config.yaml
embedding_dim: 64
activation: "geglu"
mlp_ratio: 2.67
parallel_block: false
conv_stem: true
positions: "rope"
pooling: "mean"
init: "small_normal"
beta2: 0.999
alpha: 2
steps: 11200
Rows from block 5 of a small image embedding model, named by matrix and row number. Rows with one number belong to one neuron. Each number is 128 + 32 x the weight over its row's rms, rounded and kept within 0 to 255. All counts start at 0. Numbers have three digits each.
After each neuron's rows are labels from the 100 images, of 14848, where the neuron reaches its largest size: "colour at peak" is the nearest of a few named colours to the mean colour under the peak. Only what is clearly more common there than usual is listed. The data: photos of plants, animals and fungi (iNaturalist). In brackets: how many of the 100.
# gate: MLP gate (model.blocks.5.mlp.gate.weight, 512x192), inputs 48-95
# fc1: MLP up (model.blocks.5.mlp.fc1.weight, 512x192), inputs 48-95
# fc2: MLP down (model.blocks.5.mlp.fc2.weight, 192x512, transposed), outputs 48-95

gate.469:114129124144126185167139153109145077118130145040108123101123138132136106128071157163125119152103138102136187165151113114117137154143174140129119
fc1.469:094117137132083094139145091121107182136118134134073134141178158150146138107076139160203127119128152112092102128108110103217165111111128160089172
fc2.469:101168206154086128116149146074156136140165183144116080068147146062156123092139159114167146112176149118140092099138131111118191099125167174157093
colour at peak: black (26)

gate.268:177183115062161136130050151137083106171115198127122122142136104081110062153160123094132153105107125157133111103167136151150156132102104128107115
fc1.268:161071155152176092083166098079181144135155104135149133170151133189116160109059114121091102115105132142194152115094154143140104129073165126158100
fc2.268:121169124155090143142107167181154077096043120146096111134157117119139086159073181135157123092185184157118175092096111136159155136076131106152160
colour at peak: grey (83)

gate.451:111113107161108137125106152108152127161106095142135099116199102099115130111171134154096184141170164098167098166102075095120159148106048099107132
fc1.451:117090034141138135153122108097107106170160138105073107099108074128121097090125132139079137141162130182143144104156100188112114182089141092147040
fc2.451:153154107080188141099098089103141198169148129115094076133128146115074213127149104114111140140148100149119103124131163160091160047123133122070157
colour at peak: grey (80)

gate.203:089128169105157188119097147132164103085106123104153133159084104105067127178143142177072211151125126118090138174127104140105053136120097144148177
fc1.203:142130105165098116208167120135124068135132132112116121144105143125131120092098126094066134148105162135108215106088139089116142132148122135121110
fc2.203:136151123154118081120178183123196164129163104175200154151155143105137149133175078131130169145156125088156144073114055116132135108142130151146035
colour at peak: white (30)

gate.465:084138140135201105151123142208139148036095112083129081146125059115124135156119131139033146083150145124114107190168103166116141117193095092164100
fc1.465:180151148121177136089097126189221098054125129145129182102194186139145118179095099141159130095126089123124096148153099135151080094139088052115133
fc2.465:160164128197127131110172125172107143130159100144076093164145189200149151102122116131117092194130123134133176138074097100120144160078126155142131
colour at peak: pink (33)

gate.102:130140120126146182135105118195167102145118158139218132152112111162137130119111126143151148149077172137124108132103139107202129150124130070139087
fc1.102:096127117094117117157083104172118124150136217115137165103103168134138151118095108122099078092127143189141151072160164142136097133108138127160096
fc2.102:207178155086141086112148098127119161175104105099067143129148200154172117151110119113120102127109084152121088121145156178175161110194147167101111
colour at peak: brown (53)

gate.238:119146171193202132121117131207137132101100123159124176164202110114128153109110118159162135081162113051170111153132124122147147152176112029145086
fc1.238:156103150176126120119122182136114112140121129108133104075076124161116122103152127131046148122118130117132106063138153162086116119114125141164118
fc2.238:151031153123149113072115124125086136151144078108121174178111093125142167100143148101185101100131146131104126132141136115136104131124070151153056
colour at peak: pink (33)

gate.249:144106101165156161086085134171074106118074175129170174125081126138081108129113128133135103130145166134177075096158147116108130136090129120137121
fc1.249:155098147191184124152165120162131103092202068111121101118125142087214122146105128185108141094206106091089113140170063139148139092090140174115136
fc2.249:114124112195178131164097150141150105178111127181162156140144121102078075107099092077179141119157164097193167133105169143100099148129139095142156
colour at peak: grey (77)

gate.259:140125139148135099125148084158174089110100107137088173167122126137154106104069122160134170104068166149151142162161084125189146138130139072159090
fc1.259:150057132122144139127117101071077095143134128099146079127172121098184130151114144144150092122107112096128156078113170174139097120102151165088021
fc2.259:185122166154132104092144104164153177152151117087122142127138140099117089085122191088131149129170165161110140094153166156107151132059167210106073
colour at peak: white (40); pink (29)

gate.129:098151089138115200100133103166103139133103124129147056149130106124087141088174146126095201124148092141134119206123105128061135163137133091143144
fc1.129:168174104131172146129144056083159164121143087169153070150119145167147190106172106160142138139103116129098183154104115177099135154128109138108153
fc2.129:070200137102076140114130098065118099107110105127129155107113201133101153098139132105089075134146171109125145096135130157156171140173127114165134
colour at peak: brown (56)

gate.472:172125142123114125143122152163138104098122108096104108174157057103092130165152126111168174080151148120154156201077135113097080146157121129131070
fc1.472:078132135127161151124190161127162087130157109185074091085108125122078127141123143125145123100127109105119146131163169140126089159141133134197150
fc2.472:127084121184089045140116102088183178163080102095160143097119106126156143113142127124134129146129114126105130104153123121129134173034151177079138
colour at peak: brown (55)

gate.495:134170169200075111125054136129130138110123160096208101167146135096130142103084107134120207169108165118113124158113070160132117128147076153172135
fc1.495:158093122121155117128165133071141102114161095084093150129159188180104083154151070126104085108134130104169106077120160109169152144095124100143109
fc2.495:121073148165083106097139079132105095145089157125121184123102113200071141101132093134126110091083123141160086143156066150147144165145158159104127
colour at peak: black (26)

gate.497:114170141157164161082122132093155084155130112138140108080212204131128083105128120094168142120150144115127143132157054113151092159125136083111063
fc1.497:124133197137097118093175093137123115125123079109140113176144126152122133152096095109157132111209138107146130142122096131201098164074148132130088
fc2.497:158123125135225089127156124093160152130136037153126126120161060163162174171105109150129135150104127149110136130103133091064170169174135106132096
colour at peak: brown (55)

gate.403:155126186164078137165115092162136061065076158058177113083167133119112092145119190153130130117129140161105135130151120074152124124163167119155075
fc1.403:117079090080129145160109131126105098152129122129167136165087141120148098129122134090149085123112152130181160123115171140175133131100117181088152
fc2.403:156125142166152145137113122112128082003067123138166086120068141197140160201128098174171077110146135129129151146079128159123136157116150171112128
colour at peak: black (43)

gate.302:148167132116125135205088071149106125144147162133123112121148136120104139171143152100139142133146134111133095153110165081120148068146092105105094
fc1.302:112074144184118159123150146151166141120151148210133126159084145123174115066106129122138109151167155163182129098132193123115060077118118200119080
fc2.302:108184154157108093179098139156114101123112138097106169093102113119097120189161095130154117137111193164087074098133149146209144096198139184119179
colour at peak: grey (76)

gate.282:120159147117076132122128073096176106086112116078162072202132128130132098166059177119116145159147152109130129146113078062089138117119127131136123
fc1.282:099156148140081085161170082108141073122112136028140073145115140124118076156124118121110175114090114133092139141098108159105132059162157138172166
fc2.282:114158094150116184146098142145072123181125164080137104124114085137061083136131100163104120095146139158156153124118147118149102140140157067090104
colour at peak: black (40)

gate.31:163124116097134090137048115138091099076120127129131096158174142082161142124094107106118080110092165071088103177131122152130109152146113108098144
fc1.31:113110106078119179088103132144191135090152117115082126104111134147101156095096200196114127169074148120110110174089154168112148154206158170092157
fc2.31:156124104140242127074116128141144148140116100135097143150095165135153167131162126169094171131118133142116161129143136153147188137139117187101077
colour at peak: grey (75)

gate.511:115166155108092148103160109135131091159122144131156106087139118076151130134145147164090190139096118108150110155118056092156132152158111102149150
fc1.511:154148144170156129118059084106124155180111089144087080121078069159122099158162167067163139141136082136078153192119119149088122125061121125126190
fc2.511:092118128165091168082144080089137155114142092113125136206110119128146100122183098133116138133119118110095114109060128123058188100132139153077070
colour at peak: green (27)

gate.130:109143131117146133171103143158097134158111197145094101115160140103152118081152149183091202113167097144142079148140092140180134115123123108092167
fc1.130:119099109104130142127114099200110080163117155165082104171136138176125099111047158142064111119131085184099118120155128094148150154133180107117108
fc2.130:104122111090100102174115065119104144081143159135104214162143133107178162142143127119161107103148149063065104167151102148115030170118054196152077
colour at peak: grey (84)

gate.50:140176139118170111098169126121152130078084193081129130121109158124132133127211170145128121093104167106167093128103116123131093094089139120128151
fc1.50:130173156144112138146125113075121088114110139148135155154133180097119128168129057154111150188153139090132130145113127102143089171157100082148142
fc2.50:080029118174146120115125165127152149152111196182142155112083067133122136164131181177127128106158188156150097151143174133116078117091121164106078
colour at peak: brown (63)

gate.246:180155142107089159100083129099150128046108133120156110120165200134155181170118144152188145131136116107166072125124070057128138129164076146089167
fc1.246:147113112171115145127156168179159056119141097169098190143136125126157076145075146146141087139132161096087134143103150090176110137112156145134101
fc2.246:092211099147119157111150149155183119116134098180101111139098115157142121133105161120137133162177193116104090131118132096130165128160103092170130
colour at peak: grey (75)

gate.44:145175123201083142139155131133124120055142130112129131190121113129160062139153083111144124185121133118175092125128110082215136202149154137178126
fc1.44:099149148157135100115126202094064086131118152125158174156137090151157071146072084144133093148146192146176113148147139075132181143130172149140067
fc2.44:067123125141084081125093087126160139070151166110140131099173139130145132148137143147174096142116134102023167128086124105138164074131131122129120
colour at peak: black (29)

gate.84:111113114126156155118116101110087082110142164084183103152151055153097054119112133173102124106169102123128106134202080073150112157126152102139159
fc1.84:087172118101146128152161005119162109081098128069105137098100102095068080146139101155100064083154118156110185157119130115069125168110168098156163
fc2.84:041132121089094166087124081131136136130069111129076142108136130180121173117123169181148098133234165126168123166120110136124140146089142102142058
colour at peak: black (25)

gate.165:093164158163110160155156162114113117194133136112146088125088103107088128144179149142202168112140071090203127139143157061114146120065122128171128
fc1.165:127170164131116149131165112097030115152066134104063117166108117139116108113159108177184126160169128170113198103184109125125155078134149122140130
fc2.165:092142145173074076129145127136146139121117170168110137081158116165156164152151076104129163112120200149151118154116062110161115100094141093132056
colour at peak: white (25)

gate.228:141170209157120125085141167149140125058102132078145049132076161091088097146146082128143188111107187175130103118167119096149141104098139124179136
fc1.228:133167122136141147163093092112124136202120087105093171149183158120082149153148166165142082143158114102065144163114142147159173114093108174134180
fc2.228:112136174102208131080136082199131122144105117132147133135135105064083088128112133173131120094185101125109122151098047084137156164146100103110159
colour at peak: white (27)

gate.141:099093177103116141163118133105114098094113143090137083182115117084120165125156156214130149143163118131190135136083108089144096155101170090104090
fc1.141:144115117099071186139134223129077151129152150161165094092146143145031155078181071105154152176173101134170130169103086101096156085118108172108154
fc2.141:133104141149167110147082139121154075147083106107086102190099143128114157136104136126138100157072121068066138085170076122157108174162109081170166
colour at peak: white (25)

gate.118:118146139127147160117138139106121098096153149038169101107163140086132091123138200171141199111123143119111092136155096126170170133121109100137110
fc1.118:108073161129051122109169150110156162151117164090161153096159123192075091179142092120117115137114094137140138141137135135178133168061071115163138
fc2.118:118136119153181170083133148100161133127120124080137103185101089152064119169133142119090076148144099107126139106130156136127115111134161176102156
colour at peak: black (26)