Weights of a small image embedding model: batches of 256.
Rows from block 4 of a small image embedding model, named by matrix and row number. Rows with one number belong to one neuron. Each number is 128 + 32 x the weight over its row's rms, rounded and kept within 0 to 255. All counts start at 0.
After each neuron's rows are labels from the 100 images, of 14848, where the neuron reaches its largest size: "place" is the part of the image that holds the peak; "strongest on" is what is common among them. Only what is clearly more common there than usual is listed. The data: photos of plants, animals and fungi (iNaturalist). In brackets: how many of the 100, against the usual share in percent.
# gate: MLP gate (model.blocks.4.mlp.gate.weight, 512x192), inputs 96-191
# fc1: MLP up (model.blocks.4.mlp.fc1.weight, 512x192), inputs 96-191
# fc2: MLP down (model.blocks.4.mlp.fc2.weight, 192x512, transposed), outputs 96-191

gate.303 [138 141 130 101  93 152  49 106 107 173 122 125 127 118 174 137 132 100  21 159 154 104  98 176 120 148 109 101  85 105 118 148 111 147 141 173 140 164 140 100 131 134 166 114  92 102 124 140 142  93 160 188 107 106  73 106 116 153 144  99 143 104 124 110 173 144  86 139  68 140 233  97 153 115 128 108 115 206 153 147 151 150  99 134 157  72 148  80 117 114 168  99  79  77 168 104]
fc1.303 [144 107 128 115 124 139 154  53  95 186  92 126 112  91 164 100 107 130 106 157 121  97  83 152  93  91 119 142  84 120 135 146 140  96 115 163  38 155 103 138 105 135 123 137 121 150 126 133  93  90 168 153 178 129 128 108 138 137 123  91 113 124 170 158 113 113 159 121 173 157 156 131 121 143  94  74 140  99 149 150  99 173  95 155 151 126 166  73 171  94 129  56 218 129 150 121]
fc2.303 [104 167 122  95 138  79 120 120 103 172 142 189 126 157  95 156 187 106 118 111  97 120 190 109 126 128 150  96 122 145 120  99 116 121 161 171 213 114  97 135  87  64 151 113  95 107 152 130  95 170 111 147  85 143 123 107 125  71 134 112 107 162 116 156 155 187 185 163 114 163 140 132 161 104  97  91 159 202 195  79 165 129  62 119 124 138 134 126  95  59 117 128  39 149 103  84]
place: centre (40 vs 6.2); middle right (32 vs 9.4)
strongest on: class Insecta (66 vs 29.2); phylum Arthropoda (66 vs 30.8); order Lepidoptera (46 vs 13.7)

gate.212 [162 165 106 110 143 117 149 150 143 163  98 163 143 101 124 125 103 132 110 105 144  80  57 142  47  83  95 167 115 150 131 148 142 107 155  86 189 145 104 116 166 126 143 121 108 153 157  91  84  76 129 130 123 145 117 182 138 119 102 147 125 136 173 142 196  87 116 104 188  87 189 110  91 106 124 133 175 141 130 180 125 123  60 144 209  92 124 147 166 170 115  80 118 139 139 173]
fc1.212 [110 177  74 150 117 148 112 180 117 148 117 117 151 122 115 135 139 159 191  48 159 152 112  92 106  81  89 130 123 132 132  45 121 103 122  69 125 163 162  87 190 187 104 134 165  94 135  88  82  71  88 145 113 132 154 144 151 195 144 169 121 162  86 141 145 132 130 135 152 128 114 158 131  83 153 187 104 155  97 153 152  71  72 144 149  98 139 112 147  98  85 108 160 139 137 136]
fc2.212 [147 109 142 123 138 152 174 166 151 115 122 158 106 145  70 121 112  82 219 148  88  99 122 171 123 148 119 130 138 132 157 127  95 133 165 134 132  82 101  83 123 164  92 118 181 223 126 156 155 140 114 130 134 154 213 172 135 113 139 145  85  91 115 120  75 144 125 124 104 144  76 169 144 191 131 123 127 154  86 100 118 186 177 128  81  99 178 117 127  97 123 172  86 181 145  72]
place: top right (33 vs 14.1)
strongest on: order Passeriformes (51 vs 25)

gate.360 [150  90 112  73 172 133 162 175  94 130  88 133 137 139 134  94 148 131 166 137 186  76  94  86  86 139 109 175 137 160 212 142 130 118 125 116 117 150 143 101 154 146 127 173 161 127 146 132  97 141 165  72 112 174  96 118 164  49 113 129 192  74 136 107 145 101 144 113 153 165  85 102 119 117 189  92 133 103 117 172  75 143 167 119 111 134 225 112 151 127 152 103 142  82 140 161]
fc1.360 [ 87 111 181 127 116 161 100 110 165 127 100 120  70 134 117 171  88  99  89 149 145 185 170 100 125 101 186  89 169 117 132 129  98 123 124 133  94 102  91 166 146 123 175  97 144 145 103 142 146 176 160 158 143 113  78 145 135 108 114  92  98 133 193 156 111 152 182 137 133  97 137 108  83 129 145 205  89 150 113 136  90 184 158  80 142  86 126 143 107 126 136 103 174  86  83 161]
fc2.360 [135 182 177 163 111  53 103 110 141 147  89 138 140  98 104 152 147 121  84 150 166 144 144  85 105 125 115 177 173 209 106 139 116 104 159 155  48 116 149 101 185 121  55 102 127 107 102 138 147 108 108  60 146 112  64 106 124 113 116 118 157 124 138 119 111 119 150 124 136  82 126 140 199 148 139 147 126 151 176 109 141 204 154  90  86 124 121 151 159 172 151 184 116 108 104 112]
place: bottom left (34 vs 14.1)
strongest on: phylum Tracheophyta (33 vs 7.3); kingdom Plantae (33 vs 7.3)

gate.388 [177 127 136  85  84 121  95 162 136 162  61 132 148 116 122 148  80 110 140 110 181 158 121  78  92 147 128 154 135 138 101 105 133 114 209 160 115 185 143 132 126 139 117  82 134  35 164 119  85 156 158 150 125 122 118  91 177 180 131 121 113 161  87 119 131 108 130 117 101 120 130 115 106 100 138 152 182 116  89 173 151 138 175 119 148  83 152 121 141 117 125  83 179 134 125 146]
fc1.388 [ 33 127  81 110 119  98 111 118 163  88 144 119 129 131 162 142 126 151 145 119 160 157 120 155 126 110 175 149  83 107 138 155 135 155 154 147 116 109 139  96 212 112 134  94 135  99 132 118  87 112  84 104 104 162  91 137  50 136  99 144 145 196  91 130 120 139 152 153 159 122 114 118 130 113 185 109  84 131 112 134 165 114 129 139 103 147  90  65 108 125 104 140  64  35 152 110]
fc2.388 [151 135 208 109 120 119 164 161 182 133 209 129 119 109 151 175 108  67 114 130 126 139  83 162 130 159 121  69 144 111 109 123 134 111 131 105 160 132  68  94 135 152 122 120 110  80  85  88 128 159 119 120 140 181 101 158  94 133 104 108 162 199 134 171 120  95 170  76 142 121 109 104 150 162 134 134 126 169 145  99 153 103 102 119 142 137 175  96  96 110 139  93 241 143 136  83]
place: middle left (25 vs 9.4)
strongest on: phylum Tracheophyta (26 vs 7.3); kingdom Plantae (26 vs 7.3)

gate.296 [154 164 147 131 101 111  79  67 100 131  85 119 123 146 103 116 123 124 104 123 129  62 103  71  80  93  96 112  87 129 136 163 151 119 175 126 171 141 144 109 148 193 107 198 112  76 129 129  62 113 110 101 171 113 116  85 153  83  94  86 189 138 100 108 124 118 144 106 107 126 136 149 151 134 102 144 181 173 155  99 102 165  61 151 119 116 127 137 119 132 155 140  90  91 145 127]
fc1.296 [ 86 163 106 160  99 125 108 155 124 150 136 124 103 127 128 149 185 126 105 105 100  88  39 179 148 109 150 126 160 153  99 130 152 140 157 127 134 128  92 140 127 152 150 150  74 179 100 124 152 143 161 154 104  42 119 157 122 151 123 143 101 188 156 142  97 200 173 156 177 139 222 147 118  85 177 196 128 125 104 113  95 123 160 100 160 118 155  97 141 193  98 103 159 139  87 119]
fc2.296 [113  96 174 156 108  92 120 125 149 112 112 117 163 134 126 140 139 176 171 181 128 175 159 180 149 117 171 111 111  78 150 139  49 168 153 131  77  85  58  48  96 112 108 114  99 137  87  88 138 113  90 191 111 153 152  77 159 230 107 157  97 164 183 111 102 105 100  81 133 174 133 140 134 198 102 128 149 130 158  77 107  85 152 159  95  94 184 156 136 110 154  96  96 155 105 107]
place: top right (38 vs 14.1)
strongest on: phylum Arthropoda (64 vs 30.8); class Insecta (61 vs 29.2)

gate.413 [112  88 158 123 137 169 109 167 104 116 124 159  90 109 129 137 119 129 128  79 147  64 160 120 108  84  71 177 100 132 111 124 139 107 157  99 117 131 146 106 155  79  81 100  40 138 121 116 135  81 162 148 125 163 126  91 112  88  98 159 180 104 167 103 128 122 149  94 136 152  91  92 151 179 178 124 105 140 141 185 109 148 124  69 159 121  88 190 174 158 108 115 119 155 142 115]
fc1.413 [131 107 175 191 163 162 139 151 173  98 146 125 107 159  93  99 138 151 122 149  96 102 115 189 157 101 165 167 141 116 110 123 105 116 142 129  50 137 130 119 111  93  91  90 104 177 114 139 212 119 108 171 136 129 114 129 150 152 105  99  50 124 134  81 137 118 104 100 156 105 155 128 135 146 180 125 183  96 117 155  96 190 208  75 136 145 143 131 131 187 144 166 143 134  98 104]
fc2.413 [174  60 136 179  68 151 181 138 180 113  85 118 154 113 118  80 152 160 162 161  82 138 110 154 109 156 135 138 104 143  80  97 108 149 155 126 105 116 131 122 145 158 122 107 103 150 145 118 156 111  84 131 106 121 166 143 114 141  96 137 131 191 136 197 110 149 114  81 144 132 203 146  98 135 138 178  83 187  85 135 103 133 103 181 116 154  80 108 155 104  88 172 175 142 153 112]
place: bottom left (35 vs 14.1)
strongest on: class Aves (83 vs 55.1)

gate.361 [187 165 112 209 165 154  79 122  66 192 131 111 123 161 160 121 163  97 126 132 133  75 153 151  79 135  64 155 122 158 118 133 139 145 157 139 152 174 107 120 144 148 187 180  96 128 164 132 146 122 123 146 105 113 125 149 175  58 128  92  79  66 176 145 194 130  84  76 115 132 200 145 119  60 109 163 141 211 162 180 130 177 106 119 112 146 108 185 182 163 113 130 111  62 121 138]
fc1.361 [118 161 166 195 150 157 146 107 152 148  98  76 111  96  64 123 124  93 172 107 131 126 133 101 141 125 155 123 134 129 111 124 134 125 204 189 134 173  95 137 108  95 140 137 105 144  92 145 147 146 111 113 143 123 130 166 169 101  96 143 134 127 130 136  65 139  74 141 170 130  67 149 120  97 143 149 111 110 136 128 122 175 164  48 115 135 124 134  83 142 131 142 180 150 100 121]
fc2.361 [ 95 124 142 125 106 195 154 190 112 113 125 159  93 140 186 110 148 112 105 117  99 132  46 169 139 127  95 113 166  89 158 151 195 106 168 131 140 129 137 123 149 145 106  97 175 132  87 204  76 171 133 129 127 132 118 146 127 140 126 116 140  81 112  84 155  96 141 117 172 111 119 102  36 162 152 146 144 106 132  55  56 112  71 137 172 125  79 132 155 133 115 159 150 119 122 104]
place: centre (26 vs 6.2)
strongest on: phylum Arthropoda (68 vs 30.8); class Insecta (65 vs 29.2)

gate.83 [142  96 176 128 123  98 120 119 110 142  97 160 110 149 124 160 167 153 118 126 135  89 135 118 104 120  90 179 111 139 177 113 122  87 120 163  95 134 175 108  56 157 182 171 120 110 151 130 112 153 131 109 116 178  93  40 147  83 163  66 126 100 129 138 107 122  98  79 117  91  88  99 120 137 125 142 128 178 185 154  80 122 120 172 132 103 116 134 141 138 133 109 179 121  98 183]
fc1.83 [159 102 184 122  94 190 142 147 137 108 149 145 150 118 145 144 151 135 145 122 113 111 171 125 110 127 127  80 163 117 119  95 113 153 134 127 147 134 146 162 121 149 125 173 135 175 146 128 112 138  66 178  93 197 131 142 118 140 112 127  93 165  97  89 146 114 131  72 129 130 128 103 101 142 157 161 188 129  79 139  71  37  93 105 174 150 115 151  71  91 129 138 123  94 108 148]
fc2.83 [134 148 164 150 179 150 118 131 104 122 163 132 111 124 103 109 135 103  79 134 131 129 121 111 154 106  87  88 110 122 106 133 148 162  87 119  89 115 107 162 156 103  67  80 118 124 128 123 169  37 167 155 113 116 122 147 112 192  93 133 119 134 102 137 129  98 156 146 117 137 124 145 162 111  86 125 170 105  86 167  72 148 105 133 134 146 127 103  82 189 162 140 183 152  82  90]
place: bottom left (56 vs 14.1)
strongest on: class Aves (96 vs 55.1); phylum Chordata (96 vs 60.9); order Accipitriformes (36 vs 3.9); family: Accipitridae (33 vs 3.3)

gate.121 [152 100 170 160  91 132 150 100 127 204 110 154 127  67 143 151 126 117  85 114 102  88 107 121 102  96  79 135 132 151 168 128 159 123 148 103 111 145  61  89 159 137 144 122  57 110 163 170  92  91 129  67 161 192 132 114 107 165 138 124 151 144 176  68 192 176 152 134 130 158 123 158 140 107  97  77 111 130  97 134 101 149 132 144 151 120 193 149 156 164 156  55 193 131 122 118]
fc1.121 [137  96 154 115 147 139 121 130  83 119 153 146 135  65 156 102 114 126 148 204 173 116 143  98 120 146 120 133 117  84 113 116 104 125  81 145 133  93 126  81  99 111 149 126 123  96 105 118 110 123 158 208 168 131 185 154 132 127  54 152 155 149 145 133 145 164 145  94 129 139 147 162 174 134  66 126 131 149 155  77 124 113 175 152 110 128 150 145 157 148 149  96 167 133 136 147]
fc2.121 [156 135 131  80 183  92 160 192 146 157 189 157 131 155 172 132 120  98 160 109 124  94 127 127  90 166 102 107 124 145 142 122 127  95 130 147  85 136 102 127 129  73 115 111 162 147 123 180  95 158  91  96 111  64  93 157 125 141 115 144 120  31  62 103 165 113  95  80 110  86  74 114 133  94 103 138  92 134 117  89 152  83 107 162 170 147 162 108 246 120 153  75  81 165 121 113]
place: top left (33 vs 14.1); top right (32 vs 14.1)
strongest on: phylum Tracheophyta (34 vs 7.3); kingdom Plantae (34 vs 7.3); class Magnoliopsida (32 vs 5.5)

gate.463 [167 110 141 104 122 140 135 146 123 161 125 139 135  79 148 129  99 140 129 161 106 164 107  77 101 171 147 111 160 157 171 129 145 121 126 128  93 164 147  94 130 113 154 145 146 130  64 143 131 165 110 116 110 145 151 103 148  99 101  74 174 121 162 111  54 121 143  72 167 110 165  86 131 135 145 109 132 106 116 142 107 174 131 131  98  91 165 111 149 153 138 128 165 153 123 108]
fc1.463 [ 97 141  92 105 144 144 129  62  98 140 121 135 109 103  89  88 223 152  57  98 142 137 194  70 136 179 153 121 120 145  74 131 186 111 132  85 136 135 197 105 158 137 132 129 129 106  88 140 112 129 127  81 115 110 146 162 164 121 108 124 138 131 143  95 150 180  85 100 154 134 184 131  88 128 128 118 158 168  86 146 116  99 111 118 154  94  91 136 141 173 113 171 172 125 163 115]
fc2.463 [145  93 112 141 160 123 131 118 146 107 133 158 148 108 126 180 105 143 167 138  88  64 164 101 111 160 164  97 116  86 115 137 131 130 144  99 143  88 177 136 160 112 109 154 152  94 168 138 102 117 123 139 198 125 103 165 126 117  98  93 113 160  79 187 100 166 111 154 117 147 138  67 128 136 150 123 177 137  95 137 133 109 153 114  83 174 145 150 124  60 164 128 146 155  80  91]
place: bottom right (37 vs 14.1); bottom centre (29 vs 9.4)
strongest on: phylum Tracheophyta (29 vs 7.3); kingdom Plantae (29 vs 7.3)

gate.301 [126  75 174 104 139 102  70 122 150 123 145 137  67 178 138 103 130  89 146 174 129 164 121 154 121 197 139 141 127 126 192 141 127 108 110 124  95 103 102 117 111 113 119 145 108 134 108 111 153 172 122 144 114 177 123  90 123  46 103  97 142 127 175 166 126 110 127 134 149 125 134 153 186 161 209 184 151 114 123 134 122 140 190  95 109 108 146 151  77 130 143  71 116  84  86 153]
fc1.301 [144  98 115 103 174 105 100 146 156 136 153 154 135 107 155 208  88  98 116 145 115  64 131 160 111 100 112  84  46 111 143 193 175 132 134 183 129 108  83 145 136 134 132 146 179 123 135 120 120 130 107 130 142 119  84  83 106 116 132 174 211 137 161 121  82 106 133 185  69 123  93 168  92 156 128 142 137 176 102 117 134 133  89 135 161 122 144  75  66  80 131 113 122 135 130 142]
fc2.301 [143 158  89 121  90 108 192 115 124 113 174 109 138 130 164 111  91 100 168 121  96 109 135 136 139 124 118 121 184 166 145 149  66 131 116 120  93 142 128 112  59 120 135 140 117 107 142 122 148 118  85 137 173 119 117 131 116 162 176 151 127 139  96 108 194  97 188 108 126 132 116 121  96 150 133 120 119 129 135 147 159  82  81 166 173 143 101 200 179  57 121 124 191 126 175 119]
place: bottom right (34 vs 14.1); bottom centre (26 vs 9.4)
strongest on: phylum Chordata (92 vs 60.9); class Aves (87 vs 55.1)

gate.255 [173 113 152 105 146 113 139  79 158 156  90 117 155 123 166 154 163 169  48 114 177 109 144 114  79 161 119 162 147 108 127 112 143  31 125 171 140 143  66 135 145  79 133 166 142 130 114 130 110 101  96  87 119 141 104 108 134  81 138 102 167  60 148  99 124 179 169 110 115 144 108  94 143 153 121  97 114 126 132 186  85 100 169 126 116 115  68 162 138 135 174 127 159 100 149 137]
fc1.255 [137 142 102 137 159 126 144 178 120 141 146 138 139  95 164 123  95  63 152 139 168 159 123 158 138 100 135 116 102 204 142  81  58 158 154 152 129  71 162 100 143  96 160 107 157 132 145 170 149 145 179 136 148 139 177 121 130 113 101 147 145 163 167 214 164  86 184 197 153 149  73 156 103 140 124 122 137 109 152  69 168 131 115 133 147 146 141 153 177  94 111 127 167 144  97 161]
fc2.255 [100 106 153 150 141 145 152 147  94  89  88 177 168 150 117  67 125 136 124 133  83 149  94 136 132 161 140 165 188 171 111 131 125 131 133 111 150 179 194  51 105 137 142  93  85 109  77 147 131 117 176 125  77 127 150  60 147 137 138 113 161 113 126  82 210 194 111 117 201 103 162 166 163 153 150 144 121 162  94 176 174 136 159  99 145 127 190 176 160 101 133  88 134  68 136 144]
place: middle right (28 vs 9.4); centre (25 vs 6.2)
strongest on: order Charadriiformes (31 vs 7.6)

gate.432 [188 150 133  53 150 132  64 112  77 162 149 105 136 129 138 141 152  67  73 132 104 113  81  93 132 149 140 140 155 168 126 154 180  71 197 156 140  98 106 169 100 138 132 113 110 130 129 181 120 117 148 113 130  98 108  92 195  66  95  96 140  98 124  95  85 149  57 116 122 149 127 159  99  84 197 149 113 129 126 108  64 141 164 158 159 146 148 200 139 148 155 162 144  93 120 188]
fc1.432 [108 133 168  70 138 116 103 112 110 121 168 140 116  87  83 113 155  61 100 139 123 131 134 159 205 112 138 104 189 135  93 107  96 123 111 109 155 146 124 157  77 102  73  97 132 107 154  90 129 129 173 129 103 142 125 100 147  81 204 131 137 112 136 101 129 121 125 143 116 130 159 126 151 131 143 128 108 186 105 115  87 153  80 145  98 124 150 138 124 155 177 180 162  90 157 169]
fc2.432 [111  87 122 140  55  55 134 167 151 118 162 152 136 149  84 134 133 157 136 112 146 117 132 151 106 160 126  90 166 152 115 108 112 128 113  96 169 139 126 146 112 140 153 135 126 141 108 106 152 156 118  53  67  77  85 143 109 154 142 209 123 100 128 171 148 132 136 108 156 150 136 128  87  97 121 113 126 136 126 112 189  62  89 174 143 155 137 112 147 140  94 128 165 185 115  78]
place: centre (29 vs 6.2)
strongest on: class Insecta (65 vs 29.2); phylum Arthropoda (65 vs 30.8); order Lepidoptera (31 vs 13.7)